From a checkpoint of a small image classifier.
Data: trained on microscope photos of single blood and bone marrow cells, 97085 training examples, 48.5 epochs.
Rows from block 2 of a small image classifier, named by matrix and row number. Rows with one number belong to one channel. Each number is 128 + 24 x the weight over its row's rms, rounded and kept within 0 to 255. All counts start at 0.
After each channel's rows are labels from the 100 images, of 14848, where the channel reaches its highest value: "colour at peak" is the nearest of a few named colours to the mean colour under the peak. Only what is clearly more common there than usual is listed. The data: microscope photos of single blood and bone marrow cells.
# r30: branch 2 reduce pointwise conv (model.blocks.2.r3.0.weight, 40x160x1x1), inputs 0-79
# b30: branch 2 3x3 conv (model.blocks.2.b3.0.weight, 60x40x3x3, transposed, each kernel summed), outputs 0-59

r30.12 [126  93  93  97 122 127 162 126 137 116 125  75 164 116  93  96 130 198 145 163 177 100 116 125  70 125 126 111  78 144 101  96 133 119 122 163 126 114 170 102 136  98  75 151 112 113 135 112 136  95 171 121 153  91 157  92 120 151 110  95 117 108 170  83 119 120 116 155 104 148 124 105 147 153 138 108 155 145 150 119]
b30.12 [152 137 113 102  90 145 110 141 134 119 106  77 125 113 123 122 113 127 119  96 124  55  95 113 143 138 150  93 118 114 114 127 164 125 131 112 129 134 126 142 177 129 141 146 135 183 160 131 123 180 111  97  88 109 101 130  97 133 143 121]
colour at peak: purple; blue

r30.17 [133 125 144 137 134 119  93 113  82  56 133 106 120 139 119 107 114 137 105 224  91 167 153 129 121 107  84 148 112 148 110 145 151 113 131 104 105 159 159 105 116 149 147 151 137  95 117 105 172 128 155 162 137 106 105 132 139 135 140  97 120 119  97 111 127 142 127 168 133 153 148 178 171 137  73 172 126 134 116 112]
b30.17 [140 125 158  82 136 116 151 144  87 100 143 177 101 116 150 160 123 117 135 168 115 138 140 135 168 136 141  99 131 107 142  88 128 108 136 133 126 137  97 114 113  84 136  86 173  95 155 134 150 119 128 146 153 119 120 117  96  86  89 133]
colour at peak: white

r30.0 [149 101 142 131 124 117 166 159 126 126 119 135 116 107  98 112 150 122 132 114 130 125 124 112 130 126 147 122 155 177 108 120 141  94 116 115 154 123 131 121 102 128 154 158 119 140  91 102 122 137 179 150 150 152 161 152  86  62 162 118  84 153 112 145 112 115  79 116 109 101 111 117 122 115  94 111 143  94 142 163]
b30.0 [101 127 119 154 113 136 111 165 132  79 124  97 116 118 122 100 187  78  90  83 125  98 176 149 111 112 133  91 128 106 154 147 135 144 125 134 133 140 183 111 120 115 120 161 111 152 118 159 155 136 107 136 131 140 112 116 128 112 137  99]
colour at peak: black

r30.29 [146 131 116 143 121 165 134  99 146 111 171 130 106 117 105 140 202 113 125  95 122 151 114  97  92 127 137 152  88 101 130 130 143 102 133 144 134 113 157 145 116 163  77 136  89 158 175 129 129 143  83 163 150 102 172 133 124 121 120  91 133 111 127 131 167 119 105 119 115 104 135 127 102  98 153 125  98 168 131 145]
b30.29 [125 118  78 101 136  80 122 103 133 113 103 145 131 152 126 104 117  80 115 134  83 166 122 105 114 122 140 103 159  87 135 103 145 140 112 118 147 140  96  94  98  96 110 119 114  90 135 119  99  92 131 151 106 129 107  70 122 142 131 135]
colour at peak: blue

r30.38 [186 129 144 126 119 113 133 129 145 133  77 123  90 124 141 122  99 165 119 102 125 122 146 112 117 146 108 141 135 135 131  98 145  97  78 141 102 130  79 123 105 109 126  93 127 141  98 104  95 124 111 150 113 138 155 146 156 140 131 112  96 102 109  98 123  69 118 152 110 104 152  68  55 132 164  83 149 149 121 111]
b30.38 [140 110 146 149 124  81 109 171 111 139 109 143 131 154 135 135 128 147 125 114 163 122  76 138 127  69  89 109 109 124  74 139 108  95 123 137 133 128 169 132 145 152 117 158 134 108 105 144 107 149 184 144 117  91 112 150 118 103 123 117]
colour at peak: purple; blue

r30.34 [144  96 121 135 144 158 105 141 101 117 147 155  94 160 139 143 130 138 111 122 114 139 137  72 132  97 138 164 129 162 111 101 114 133 108 141 149 138  95 134 122 123 127 118 107 118 114 146  81 118 141  78 165 114 115 107 127 120 114 102 113  97 145 154 150 108 155 139 140 174 162 125 153 107  93 144 129 114 135  86]
b30.34 [113 148  78 112 121 112 138 147 100 112  98 124 148 106 156 149 167 116 122 114 132  94 159 127 123  98  68 134  93 120 190 165 115 135  91 141 137 114 146  95 151 120 123 107 183 141 118 152 132 131 114 126 120 121 149 120 170 141 129 111]
colour at peak: blue

r30.22 [ 97  85 114 121 132  94 107 137  99 105 160 121 132 178 152 153 142 108 111  92 114 122  93  78  82 119 133 124 174 117 107 108 122 111  92 140 126 108 126 113 156 177  91 128 153 130 125 148 105 133 112 152 154 120 147 123 114 147 144 123 169 146 116 108 131  91 139 110 140 103  93 153 103 144 148  91  91 122 143 198]
b30.22 [154 139 127 105 116  94 159 121  89 104 106 130 169 124  89 123  82 103 120  96 117 152 135 128 112 137 134  97  88 150 122  97 128 154 131 111  83 144 100 106 107  93  89 101  98  83 133 133 125 172 139 145 164 116 124 146 145 126 113 135]
colour at peak: purple; blue

r30.25 [139 120 145 135 155 150 106 163 122 166 115 171 129 146 107 124 128 142 142 143 133 135 100 139 179 147  93 121 135 113 114 159 127 136 142 117 162 129 116 160  93 132  89  77 124  99 117 130  99 148  93 141 150 117  92 144 105 129 182 118 140  92 137 103 108 113 140 172 170 107 154 173 137 127  66 116 103  82  88 119]
b30.25 [149  78  88 128 133 125 118 126 113 141 149 168 131 114 125 117 134 153  62 170  96 117 127 111 123 106 116 101 154 104 118 133 113 123 146 127  93 119 167 130 143 139 141 124 117 134 109 149 134  71 165 134  87  85 141 135  86 150 155 134]
colour at peak: blue

r30.36 [133 109  96  98 156 123 176 137 105  94 136 135 166 138 100 101 138 112 121 157 101 143  86 142  94  97  93 139 124  80 176 155 149 135 122 101  82 142 137 155  93 122 144 127 184 149 139 133 113 126  89 120 108 131  86 145 104 132  83 169 140 122 114 121 139 111 151 136 114 128 125 106 121 130 115 119 115 112 140 159]
b30.36 [126 141 118 145 126 127 103 146 103 100 143 139  89 141 134 156 161 151 144 157  96  58 140 111 111 169  85 132 127  99 122 118 150 147  93 118 103 137 131  95 124  89 101 138 116 137 130 168 150 106 136 170 172  97 126 152 126 136 140 146]
colour at peak: purple

r30.3 [166 125 154 132 163 116 108  93 158 141  91 118 104 135 117 122 148 104  98 128 140 117 161 153 114 144 144 144 129 130 115 138 118 153 129 130  89 146 151 117 100 118 140 119 151 160 133 113 107 187 166 138 108 152 120 126 109 143 130 106 173 132 157 119 113 137 120 180  88 122 117 108  72  97 154 155  81 140 116 127]
b30.3 [118 133 137 130 121 137  61  99 128  85 105 146 129 136 125 108 164 133  85 129 145 142  71 110  79 109 122  78 113 122 135 122  92 131 119 127 107 114 129 118 119  99  90 121 135 120 136 108  92  99 164 112 127 128 127 189 141 129 131 128]
colour at peak: purple; black

r30.37 [ 99 169 121 128 161 118 155  79 117 138 125 113 166 179 123 110 192 141 149 134  99 146  79  88 123 172  71 152 121 126 153 132 112  84 106 167 117 107 115 102 104 141 118  88  99 143 158 128 195 123  98 123 152 123 122 146 152 145 166 137 129 181 134 118 108 120 168 160 126  83 165 121 106 189 109  85 162 133 141 118]
b30.37 [112 116 117 119 131 139 143 124 140 121 110  40 127  86 145 123  81  99 165 136 111 138 139 101 170 109 135  90 123 139 110 110 116 122 167 134 104 120 136 144 127 147  88 125 109 122 114 111 105 185 138  82 133 125  95 120 127 123 138 134]
colour at peak: purple

r30.11 [ 93 124 139  99 152 144 128 127 141 138 122 108  99  99  84 151 100 148  89 113 126 101  84 138 118  80 125 115 132 105 131  99  99 119 134 112 151 133  92 115 145 158 131 146 110 125 136 128  92 124  94  98  90 143 118 156 128 151 137 107 176 127 170 120 145 163 135 147 117 153 119 134 120  96  96 101  87 151 152 138]
b30.11 [129 126 143 172 137 112 134 106 111 100 147 110 111 119 165 118 151 161 134 105 129 102 143 169 139 152  85 120 168  86 140  94 120 174 140 123 105 116 139 179  88 110 170 167 150 123 115 112 112 150 137 159 153 116 132 103 133 107 113 133]
colour at peak: blue

r30.15 [138 130 112 105 114 154 119 101 101  94 102 114 131 154 127  99 129 145 113 147  98 121 162 145 148 159 108 141 122 128 123  48 144 158 106 124 133  83 163  84 142 100 136 109 145 156  90 115 122  96 111 116 118  82 132 118  98  79 108 138 117 149 126 128 168  86 138  85 181 131  95 124 156 140 160 146 132 112 106 139]
b30.15 [139 139  92 113 141 133 117 121 122 106 134  86 151 183 114 165 122 127 133 130 149 158 126 109 168 161 141 142 136 152 118 100 118 147  96 117 115 106 109  95 165 133 111  92  82 101 104 158 169 151  96 102 160 107 114 100 117 133  93 129]
colour at peak: blue; black

r30.2 [100 114 116 145 172 126 155 103 143 136 143 139 128 128 155 176 132 132 152 152 129 117 136 117 122 122 127 137 176 129 190  90 115  85 145 140 134 159 140 130 104 103 106 105 116 111 115 121 107 121 160 117 135  59 149 108 122  90 117 132 131 125 102 125 119 114 132 153  75 176  97 100 111 103  91  92 130 149 188 128]
b30.2 [ 93 155 128 140 126 130 143 175 112 147  95 127 104 153 125 114 180 142 121 161 147 106 125 141 139 141 131 139 125 119 123  91 102 175 101 149 163 117 161  87 121 145 159 168 129 141  81 144 156 157 137 115 183 137 113 133 120 127  98 121]
colour at peak: blue

r30.23 [134 101 156 139 133 104 121 127 119 155 150 152 140  76 130 102 116 137 139 151 115 203  86 127 136 114 106 123 122 133  99 129 106 129 104 101 138 120  83 107 137 126 137  88 136  97 140 156  92 119 117 156 131 130 105 169 112 113 114 124 139 153 137 172 107 110 110  76 111  87 111 154 147  98 116 106 128 120 104 128]
b30.23 [117 102 123 137  82 107 155 111 103  85 142 150 142 132 160 167 144  98  91  71 122 104  96 143 110 100  94 142 145 141 132 128 137 103 118 135 144 131 155 134  97 132 129 138 166 140 144 110 115 124 178 113 112 144 145 118 164  84  98 152]
colour at peak: purple; blue

r30.30 [106 180 122 137 146  87 120 175 128 145 110 124 129 127  93 153 109 114 125 132 157 113 133 121 176 156 131 132 130 124  99 137 168 126 129 140 109 155 117 171 137  89 102 120 109 130 104 107 111  92 141 138 162 129 100 124 139 123 137 104 141 140 114 161 131 139 115 108 133 146  84 151  71 101 128  86 177  87 155 133]
b30.30 [122 131 158 145 152 128 134 121 109  86 110  79  78 128 117  86 117 150 123 158 161 148 106 166 110 124 123 157 153 125 109  93  84 132 113 107 149 144 116  97 120 128 152 154 136  87 121 104 116 108 161 147 160  74 122 154 136 127 114 141]
colour at peak: purple; blue

r30.35 [134 130 140 125 120  94 160 147 116 152 129 102  99 114 133 216 155 101 104 119  84 130 108 134 132 129 120 150 163 140  98  96 121  93 117 158 151 153 113 108 162 135 127 143 122 166 139 133 118 102  91 149 168 123 132 177  89 147 132 164 180 107 121 127  88 106  99 146 171 189 129  94 142  91 127 152 110 100 114 170]
b30.35 [ 89 153 127 130  53 159 140 133 102 156 115 136 111 146 127 105 122 120  59 138 114 128 146 153 104 130 103 169 126 122 104 134 114 146 153 143 109 118  90 134 116 166 110 133 142 111 116 140  80 114 157 118 109 150 160 128 147 144 164 127]
colour at peak: blue

r30.26 [142  79 147 119 170 145 111 100 118 132  86 117  90  78 160 115  79 130  91 100 158  85 166 148 136  97 143 141 148 135 134 125 141 106  87 118 162  94 100  91 146 161 142 116  96 145 104 154  84 109 139 121 126  93 115 114  97 147  83 109 131  99 161 117 135 149 110 130 133 121  85 142 128 146 126 112 170 136 138 165]
b30.26 [133 127  97  96 160 152 133 120 124 127 124 113 106 104 141 148  48 112 124 129 122 141 177 115 156 146 124 108  92 106 111 107 130 133  98 142 120 113 129 104 132 137 126 113 121 116 104 114  49 152 125 156 115 141 105 133 142  80  99 150]
colour at peak: blue; purple

r30.31 [149 181 154 143 105 129  89 136 105 128 125 144 124 129 145 103 110 144 112 181 162 136 123 177 124 188 132 116 178  70 150  88 174 132 130 102  99 117 143 119 141 109 149 104 155 111 155 120 132 151 152 115 140 158 149 162 169 116 121 109 110 139 168 146 155 110 141 157  97 112  96  98 143 110  86  97 140 140 122 167]
b30.31 [151 115 123 138 116 155 119 113 139  93 141 147 115 119 156 136 130 158 133 115  86 149 148 168 137 164 188 105 106 102 117  98 107 162 125 110 156 114 102  85 136 108 129 154 109  91 134 126 154 169 169 151 152 160 144 151 100 148 123 127]
colour at peak: purple