Rows from block 5, named by matrix and row number. Each number is 128 + 24 x the weight over its row's rms, rounded and kept within 0 to 255. All counts start at 0. Numbers have three digits each. After the name is the row's rms in percent of the matrix's.
# b500: branch 3 reduce pointwise conv (model.blocks.5.b5.0.0.weight, 40x320x1x1), inputs 107-213
b500.0 101:078113118151120088123162124093101126109149123162109102135085139141129105181101115085120125102128115135130106128088133147114127091150131148137141163144137153158191155143190122115113136157131079139123141097115155153137147097151134148190197114160126121162099127112102106111073149101130098085129118163111148064133134135120122
b500.1 099:147185151180160114175199163099136178122124151140173131104084152128121114090138124131113134134137128124132105140090128124173114143137157095148125122154185137087101128136106116092129145156152103114146116141138132135162173151160118136164111143125153146106127133147124135087111133136119147114094108107179127141128132129160111
b500.2 104:116153087113135125108157098151097133163132097143151133155150118132121090171126106171117119168120162112158084140143117167146111103113135152123105092162140182121151078100087132162177111126105128140100134106105143121123085068162123106126147176187093121126111111121105156080144126089123138137131088159104130121114150111124109
b500.3 100:072154080118094103123108117117161128126141134151182144149138109123113164160153111156127163116177104119107123148131134140144148157142139122189133167158108127116131093105098123137141136129127188110124105095117152119126121118124128126113130145156096171166111166151131176111137077159101145125090132126136096097138136113145159
b500.4 108:144113168106134110094118159111135083153144107177182115110122137123111182109117127133077156180120120142137151150124152209146120136089140119164121096159132152106110104112129153167144170146131143158124146136122152086110120107112104158121123083144139137109150167122127145122194075147137138110120159084123137115127111103102126
b500.5 103:129070143118120107144161119178110138144151119145110120095139147151095155111115143111138119102132093172150149101112128105144090129163116122107137103114131149137093142126146136136192120103124131078154110145155140120168181142134175147119148178120153112090109130137096084110137104135111162157097153140158147170116117119131139
b500.6 103:150107151166150127123117128085140173132168125087086126099172178111128119109128109137078095105143141122138101127128130119134128133180120135160095100139126119144175133068124148093111172141148150064112150123143121157103100163136097095149114111112127098125176104134107108118110169110131108109107123121129112095140115096115133
b500.7 105:140160103127185108115139115121141139145089109105153117126085110182129139153140135128107123116096175106123116142173146161152120077132140157130102171141103142125139075136127104159116127107123134116136150117119139114106092109184104199121129092115105103141108115140108110135120147103149145120146146113129137106120097146125132
b500.8 102:152153153085084147119137099111119154138124124124114087117115131152131182137114106132106193162096107165116142165137151121112105105175163126088139112155123164149160156132105136165131138169094106133089108112108156109136143188151143108131115126164154085088197144122104118155141135135134139137112121139113158139128087135150110
b500.9 093:102124126179120104139153087142130125103179126128103150130112172143142149116126104136168187145154098119106096148153145118111182136110122119085164098127125104121162096162119097100106135087112118127109130137112116122151127110108094120092135131139063122177175123135145143141125098126103132131156125165145125105103122104146111
b500.10 099:130122135175131131126158143135141149135136124166144123164129075117090134135139186137180154153169126150142138160099150104180179118146104160163109132102114145116138124113125084132135127111155155130105108151195103088104096183100114141110142126119116110115129130164112115094124119109111110151166146121172140106107109119129114
b500.11 098:144098154087084107088112152121145112107106119148114173118145140106113100151123105113185147114123112144149158101094136109132120138182175117126103077110134167150136155147107089123172123161126119137116155143085111122142159146124099141106096128150068094129099115128115170112174146103158096120121139118116144107093111108121148
b500.12 103:137132164078103144114076127100100119165084139124102108112121109095157129114112136135118115166146125138104164111114152124117081106125153081146144149138144096108128117159119130119102103118174095101121139136125164124146123168088128119149113127129131156146143189119148131144124135078137122125116145095089111117065131142140137
b500.13 093:105107149149116104121090175114127105110103101151150127119099149113160135146123155080164134117157090118108110111117125115164190123127151110155137128145126091130093100123115129113109097102129123096153129113077110135158126092123187087107125157120150151102151120111135127147086092122118187145125129138108156138180154166153144
b500.14 103:114181166137161124092155123111158154132111135133131141148113104115094101134146123101103133142116113121134142129129096138139187113154140142121110085105132123141200102145143119120139115122155097119129125122100146160126132103087149125093129093112120128121165129139092113115108127139128132127089135099115166086105148100105114
b500.15 100:146128100105105124125153151107111075147166146093114132106160135120141122103139073140082156129150114135174136137062121140118122093216081134116114174134149138159109138121130144135109115126155188152155143129114132152120156111138137120151110125098128106117107107160081114110137156093132155160105122115113173109127096110119104
b500.16 098:111154166109116122080120125112141132116115129077165158141157132079135141157134139109109107123099120125097156104167104114144132134142178116094106119176166144161120143105127146148120134129094133140117111103088143114134143094181099144132135133128150165140123152138108163145147086118146109107118122116125065127114100163123099
b500.17 103:124154115073088082179169104101119167121149124122122117137172134102079151082161109152128125142135116141117095110123093110105119123114141087121139088159142111090113134115095132077094175120154147138174107104115140106112124113098122135125126129098115119146123097148116100118122147115112128144109134129086098121174113148155136
b500.18 098:169123124157122172129118122105131164149150154134144100116117109173117165123143104125112130126100112122135122109131086086119119139112113111126124101110125099145124103096085154096142147104134134121122110120134129125126089130129124186122152127134138142221088175123162130118154126170181123118115115090112183155154157164087146
b500.19 098:131137138104109145126165104075080117123146148105191152126118120099125147138098100144128146129143115132113130196113126065176129105142141109156124114143147170175154112186089148102094139157181107133125130162171106117142117143145107173135153122146168121147113159138124124179138114150122099132103137129090144113123147166158124
b500.20 100:141160175150146136127195129097124167142102131123162155104145178124118115165109094119154139097136100132155150104131096156150133110069125125120132139095152153102068108107154153095096160146130149134160087096115113138085089109127125129178129142119108152103100115096152119125207131116137108193124155087166116128126143127125177
b500.21 093:080119070117126131102098120188159153117121139151143120183110152154154115148110127111158140110195137133134057160139133133118159109121095107107146105127117135125101098117126111105103142141123123107116149161111120155096097152102134125129125098137170134111125171174142122134112125106085157097110121153101157118091135127097139
b500.22 093:116144090112110149118114134166132155099202147108122160112087164127116149127148102115114156151156112095140147124082102146135093143095123097068133155083113153084169146139140149104155123087113119100097106099143145175110098105119105127101103096136131115123094156120099148167115113101155126140136111118119128117118164112130098
b500.23 106:091147153155114151097165112095147104129130135136113168168102139162112118094129099103157100129131108154133129117140102092097122133126142134125108103153054147114102127148126148111084170102122090128110160132125117086144117119120145110136109104119162155147145127089165100142105159136137148086136113133135151150150104105115061
b500.24 096:066138131124148128131195109117092125168130160150100084167160150128162147138115097102120144113152104107143128090107123132130142140111112122115135114079149108098126139126144109188094091117148115143151122119161157110100109142134103105155183096110149126107111119175127165106101143099198074154092158165127100162139135147086126
b500.25 091:169113155098136120144117132120122140110108119082088158097093119099112119132148132122161200154108130123165157123136100137124158106091131096124146140133124100068115140107130129130164112151135130116124100119131124155112135138115123140122108131094112126152147146139144168125129112078121172137158091100140168117093113119129138
b500.26 104:140153115162163136160109116109119144103114117103117115097136111127117126162152144106132134103119135149153101112140110116135141087111115127150111095154140128143146150139075138122129142173084122135119107111127102090129154091141164127157142130123166100121084104122129109144118136110133120157116123160120120129128138128102086
b500.27 100:153130120131108151115119111111076121184137137140097152134095112130156152153106161128127130154112180129119106114143148125107138160131123186146104133106137137154112173177081134101115132142094153124170152124126153128138128130150166169127144100108108136123103121093120134155085142134150099126164134083133102078144185177083124
b500.28 094:121117124116095141133158115131179145152178143141133108131176112141138132131171090121122094143168142144112129128118114121111142120119105164135158107160145122145118086110110099143157113180097103099102155101079099138146148103121126108126108146131136112136085093127163124139136168103176114154129108169138111120094129140116117
b500.29 092:138145124120110150143109138101131128165139157140107119075096112174115139153128137134102071105092131151115115114096134173134101186092110123129123135119117112116100096155110122147112131133059117105171113104087154082094138171138145128097121167147176125122138113159142115110151144128121104128141101121104178099127167166145120
b500.30 098:187105149132087137107117137091124135134088118119095134097100135112118131121108154133159145094113127096099115149102142126099115162136115118108142118128176114098119142134142107159127133123095092074148127165123134101100120091155189113120145133118133128108133098130106030109131123134111112167147141136116091123116098109143122
b500.31 104:093135147121126114150129169130153122096132109069093109161126166132110109120108157093155108081097125125133109146113104111117122167104132141106150132139136075132104122108107122111133112100125095124133158120167145088125210147106113083116108146122120123126107126128110108113157146139126182113109096129094144133123112126116121
b500.32 099:106142147150133126172112130143096182114145167131120103106122176137123161166106141178167138149100136117111139154111124122135129116122125112130125099130158135138088124107074161146115155167118100154099135085140150117114113128137108113137115104144139120109133103183164080132102110162122078149142135091132132105085133157106115
b500.33 102:130113114105185123111120146163147117109128163114101131135110148109157134138126132145165116158127151083164100187130128115098105119137138108145137149135125121156172107080093086145148130159138125174095129135133140126149112194142146131119129166141107129127139099129132110118134080096079143133146116110115151120134151142146111
b500.34 100:164126066098158114129099153131145132150120125122118096118120135103109116104137121113093105161113099081126123137129096121154135125115100180078150124151115186139117109177127115108122175140178125146144147116180106148076121132089140124115152143093089096100123094100135131136127173144112100150090112124122097102118147092119120
b500.35 100:150102128145164117177137115144113141102100165105117118110093131141149154112131139147138165133116137167126158105135181110160127141130090149113118106119140135159108138099114111120148136121132106140155136114107150148194168103124100137087147155151150163115135146139107176142170104135100202104124073121120192169115134096109158
b500.36 102:111155107165118095156123089125133175126103148098121094143103138117095107151114148128086129081185102127103121138133125130128107131112140142125133112163128113120144103114122135108166124161169119138151088157116150103111145149131128138158121157175128106141123090153072127093147076160128117133142107098162134110131108120116148
b500.37 103:146146135124112116152125115162100131181185090156070143149114088146122102167116114153133118186125148123143148139114130130175136146126131143170131094155174133140120089110137096169141167173115139106171110095132111120172103125090140113156146156159122114131128136161108109144117129121108093105128144109171104168175142156140124
b500.38 103:143126102093097115120108123091153101153091130111158131117155127158182098144147114116137100153128158120116149149129131135129163081138135114142092144138125135113104125104078100121099087173120160144138151140083104106156143105122105112095115117125137171161134109135102146077113152096105078131113150111104101122103175152109101
b500.39 102:132131111123129139138136122126117111155137101079119137106092116081155113140137142097113121150127127138117122135082136148124116129132090107138167109156151098166104090118120140150149106134105140103101112146160136160138122122140109159105087117097152132093147103136110118110103166130138120095108084126127156115136120140102134