{
  "train_examples": 97085,
  "image_size": 32,
  "lr": 0.0025,
  "eps": 1e-08,
  "max_precond_dim": 512,
  "grad_clip": 1.0,
  "epochs": 48.5,
  "lr_schedule": "linear",
  "final_lr_fraction": 0,
  "warmup_steps": 460,
  "weight_decay": 0.2
}
Rows from block 2 of a small image classifier, named by matrix and row number. Rows with one number belong to one channel. Each number is 200 + 30 x the weight over its row's rms, rounded and kept within 0 to 999. All counts start at 0.
After each channel's rows are labels from the 100 images, of 14848, where the channel reaches its highest value: "strongest on" is what is common among them; "patch colour" is the nearest of a few named colours to the mean colour under the peak. Only what is clearly more common there than usual is listed. The data: microscope photos of single blood and bone marrow cells. In brackets: how many of the 100.
# r30: branch 2 reduce pointwise conv (model.blocks.2.r3.0.weight, 40x160x1x1), inputs 0-79
# b30: branch 2 3x3 conv (model.blocks.2.b3.0.weight, 60x40x3x3, transposed, each kernel summed), outputs 0-59

r30.32,182,228,153,165,174,197,145,209,221,240,237,196,219,198,229,226,245,208,188,142,220,183,180,211,181,228,229,189,199,183,198,240,136,155,272,245,197,155,227,230,225,163,194,204,200,174,222,217,205,183,252,180,205,263,160,263,195,167,247,173,135,238,214,175,197,201,256,159,176,174,180,194,220,234,185,191,209,154,162,226
b30.32,181,166,245,192,219,189,227,137,210,187,197,208,162,180,196,162,193,196,190,178,158,236,167,181,213,170,189,212,186,246,218,179,234,216,176,178,181,213,212,110,191,199,238,240,224,244,248,260,197,195,195,234,210,235,175,247,226,164,180,241
strongest on: cell type: lymphocyte (52)
patch colour: blue (61)

r30.8,186,148,220,186,171,222,168,289,160,265,207,221,133,188,183,226,195,277,206,161,221,187,176,224,201,233,226,233,194,241,255,178,176,179,232,196,223,215,164,227,204,243,167,225,217,223,173,202,212,179,155,146,291,170,196,189,173,180,151,217,196,205,183,211,215,202,207,207,189,189,179,224,171,164,169,143,151,208,223,186
b30.8,235,206,212,193,174,219,195,191,256,253,155,171,244,211,171,230,238,197,197,147,232,192,179,207,156,139,211,186,198,182,244,232,236,220,235,176,192,187,199,235,254,237,151,220,214,255,183,193,228,188,168,245,193,199,231,206,200,159,181,168
strongest on: cell type: segmented neutrophil (50)
patch colour: blue (64)

r30.6,254,183,264,191,185,189,203,232,183,179,248,223,204,243,196,188,226,192,263,209,230,195,188,254,200,213,198,195,213,219,183,194,154,143,201,198,196,182,117,214,197,206,192,219,222,248,172,183,167,225,189,177,185,222,233,197,220,247,163,186,224,231,221,222,174,268,144,189,270,168,224,221,190,180,200,213,215,219,175,225
b30.6,195,219,257,217,197,187,177,212,222,181,184,209,189,167,193,182,197,120,140,188,204,234,160,184,141,196,246,161,197,232,188,163,150,192,211,240,231,197,172,175,211,202,247,182,180,175,236,206,224,174,269,194,204,217,234,167,186,163,210,243
strongest on: cell type: segmented neutrophil (42)
patch colour: black (40)

r30.9,197,264,148,225,241,244,201,219,196,175,206,200,238,158,230,193,129,236,198,191,177,212,177,154,163,213,283,144,184,157,173,166,208,240,265,177,186,188,203,173,224,152,194,204,206,159,206,223,217,169,195,183,173,198,188,190,197,179,196,127,221,248,172,229,234,209,195,170,222,182,181,242,172,156,250,200,210,187,205,201
b30.9,217,178,194,155,257,200,194,186,190,184,190,238,222,135,224,209,234,226,230,187,206,206,159,249,220,214,174,143,219,211,150,210,182,201,178,191,194,204,218,188,233,160,168,213,204,173,142,153,179,216,165,237,156,153,225,257,157,222,222,196
strongest on: smear: peripheral blood (56); cell type: segmented neutrophil (49)
patch colour: pink (43)

r30.39,176,229,232,265,186,209,202,251,162,237,215,174,188,254,214,274,210,175,174,190,197,154,162,150,195,193,202,212,128,179,186,225,205,241,209,173,174,204,194,231,156,168,185,126,190,227,203,200,168,274,230,187,200,152,201,210,203,190,222,262,211,224,251,200,229,232,193,168,176,224,191,194,268,226,178,153,176,208,211,218
b30.39,181,247,196,210,169,189,192,199,175,200,142,223,188,197,210,181,209,187,137,217,236,199,210,254,201,205,175,152,193,177,185,215,163,158,158,169,246,175,199,116,196,151,186,241,240,190,186,214,209,189,152,179,184,204,171,228,190,144,244,192
strongest on: cell type: lymphocyte (51)
patch colour: white (67)

r30.10,171,213,179,151,116,165,188,188,251,224,206,206,175,261,192,216,172,188,246,170,205,188,171,223,173,155,190,166,172,166,216,238,231,172,157,248,203,195,254,179,147,180,174,182,186,255,250,149,218,203,237,238,188,200,192,219,213,219,151,294,140,221,188,141,181,149,179,211,166,156,183,205,195,197,217,212,248,185,208,160
b30.10,226,213,238,200,290,164,209,166,206,168,228,201,160,207,234,188,215,227,210,172,231,247,227,203,229,248,190,164,131,174,213,169,213,178,189,181,217,197,228,220,196,205,158,185,167,252,181,183,204,266,212,218,192,178,212,224,164,203,186,253
strongest on: cell type: segmented neutrophil (48)
patch colour: pink (48)

r30.28,174,148,188,233,198,191,206,228,180,320,177,227,171,185,257,172,170,210,212,182,138,167,182,187,248,222,240,231,215,223,154,208,212,190,206,192,220,139,208,203,189,189,196,173,187,192,193,263,249,244,236,209,222,208,237,204,150,206,159,206,185,119,213,148,198,206,242,202,234,147,172,175,194,209,203,151,213,182,268,215
b30.28,205,165,215,175,187,191,211,233,201,200,205,170,181,210,182,186,199,146,206,185,159,193,218,224,194,201,195,219,231,200,209,212,192,172,197,229,168,166,210,266,171,194,143,202,171,233,187,156,210,191,168,127,172,170,249,119,195,212,269,152
strongest on: cell type: segmented neutrophil (70); smear: peripheral blood (43)
patch colour: blue (64)

r30.14,188,151,235,202,179,211,252,168,233,233,170,184,188,192,166,194,146,180,203,162,289,236,212,211,175,201,242,198,239,224,179,174,180,188,217,200,110,208,189,121,232,170,224,245,188,275,200,154,185,185,186,194,205,172,172,200,219,219,271,231,189,126,189,178,221,187,187,222,176,235,217,204,179,217,242,157,164,207,210,217
b30.14,225,236,306,180,226,186,178,228,233,195,233,139,178,175,207,184,180,191,155,195,246,233,202,191,151,217,166,215,234,218,162,200,198,193,212,154,178,193,217,188,184,225,187,223,137,224,136,185,183,171,206,235,207,161,189,195,204,179,211,208
strongest on: cell type: segmented neutrophil (74); smear: peripheral blood (70)
patch colour: blue (65)

r30.7,226,184,175,232,203,202,136,181,216,209,223,232,215,198,237,228,212,229,217,208,197,158,163,168,208,215,188,185,206,226,197,216,195,197,270,280,178,238,186,187,174,224,196,196,216,196,214,190,170,259,208,213,175,215,235,226,171,189,212,175,240,137,213,180,219,199,247,243,182,177,219,182,214,213,168,201,147,146,160,203
b30.7,167,202,225,224,172,215,160,202,206,159,165,211,201,168,212,229,178,218,158,129,191,160,218,238,233,182,177,224,199,165,212,197,193,166,183,180,172,212,204,192,189,241,153,189,152,163,218,285,193,137,188,177,158,201,203,175,155,227,200,227
strongest on: cell type: segmented neutrophil (76); smear: peripheral blood (68)
patch colour: blue (47)

r30.21,198,239,227,200,193,158,197,142,196,221,182,192,157,154,234,178,182,208,207,177,219,216,214,189,216,208,193,196,284,225,207,168,167,184,261,172,182,228,190,196,269,227,225,264,219,201,205,202,252,285,189,184,265,198,189,187,174,190,250,202,218,207,192,212,194,169,180,168,205,254,227,182,147,191,178,254,116,179,191,206
b30.21,212,154,241,168,201,193,180,229,204,221,243,177,148,174,204,167,203,155,183,177,191,228,233,138,200,219,111,229,149,170,238,238,172,191,192,171,212,179,158,192,220,214,253,207,233,202,197,226,190,197,201,229,176,219,231,215,205,243,195,242
strongest on: cell type: segmented neutrophil (65); smear: peripheral blood (47)
patch colour: blue (57); black (29)

r30.24,154,168,275,212,213,203,153,193,241,223,162,239,170,231,188,136,168,176,185,186,256,183,193,192,206,242,173,232,145,235,174,216,234,197,198,173,185,144,186,164,187,158,155,186,182,148,181,261,173,223,182,168,171,213,186,183,168,196,210,197,183,183,218,161,191,176,213,213,290,246,193,209,174,225,269,222,158,189,169,186
b30.24,182,167,247,187,183,262,175,162,205,189,191,209,212,191,199,147,229,160,184,188,190,164,194,178,223,173,187,163,211,220,136,161,215,172,192,169,202,219,182,252,143,162,249,203,170,230,212,195,144,151,159,186,182,177,168,197,179,177,157,221
strongest on: cell type: segmented neutrophil (71); smear: peripheral blood (57)
patch colour: black (46); blue (37)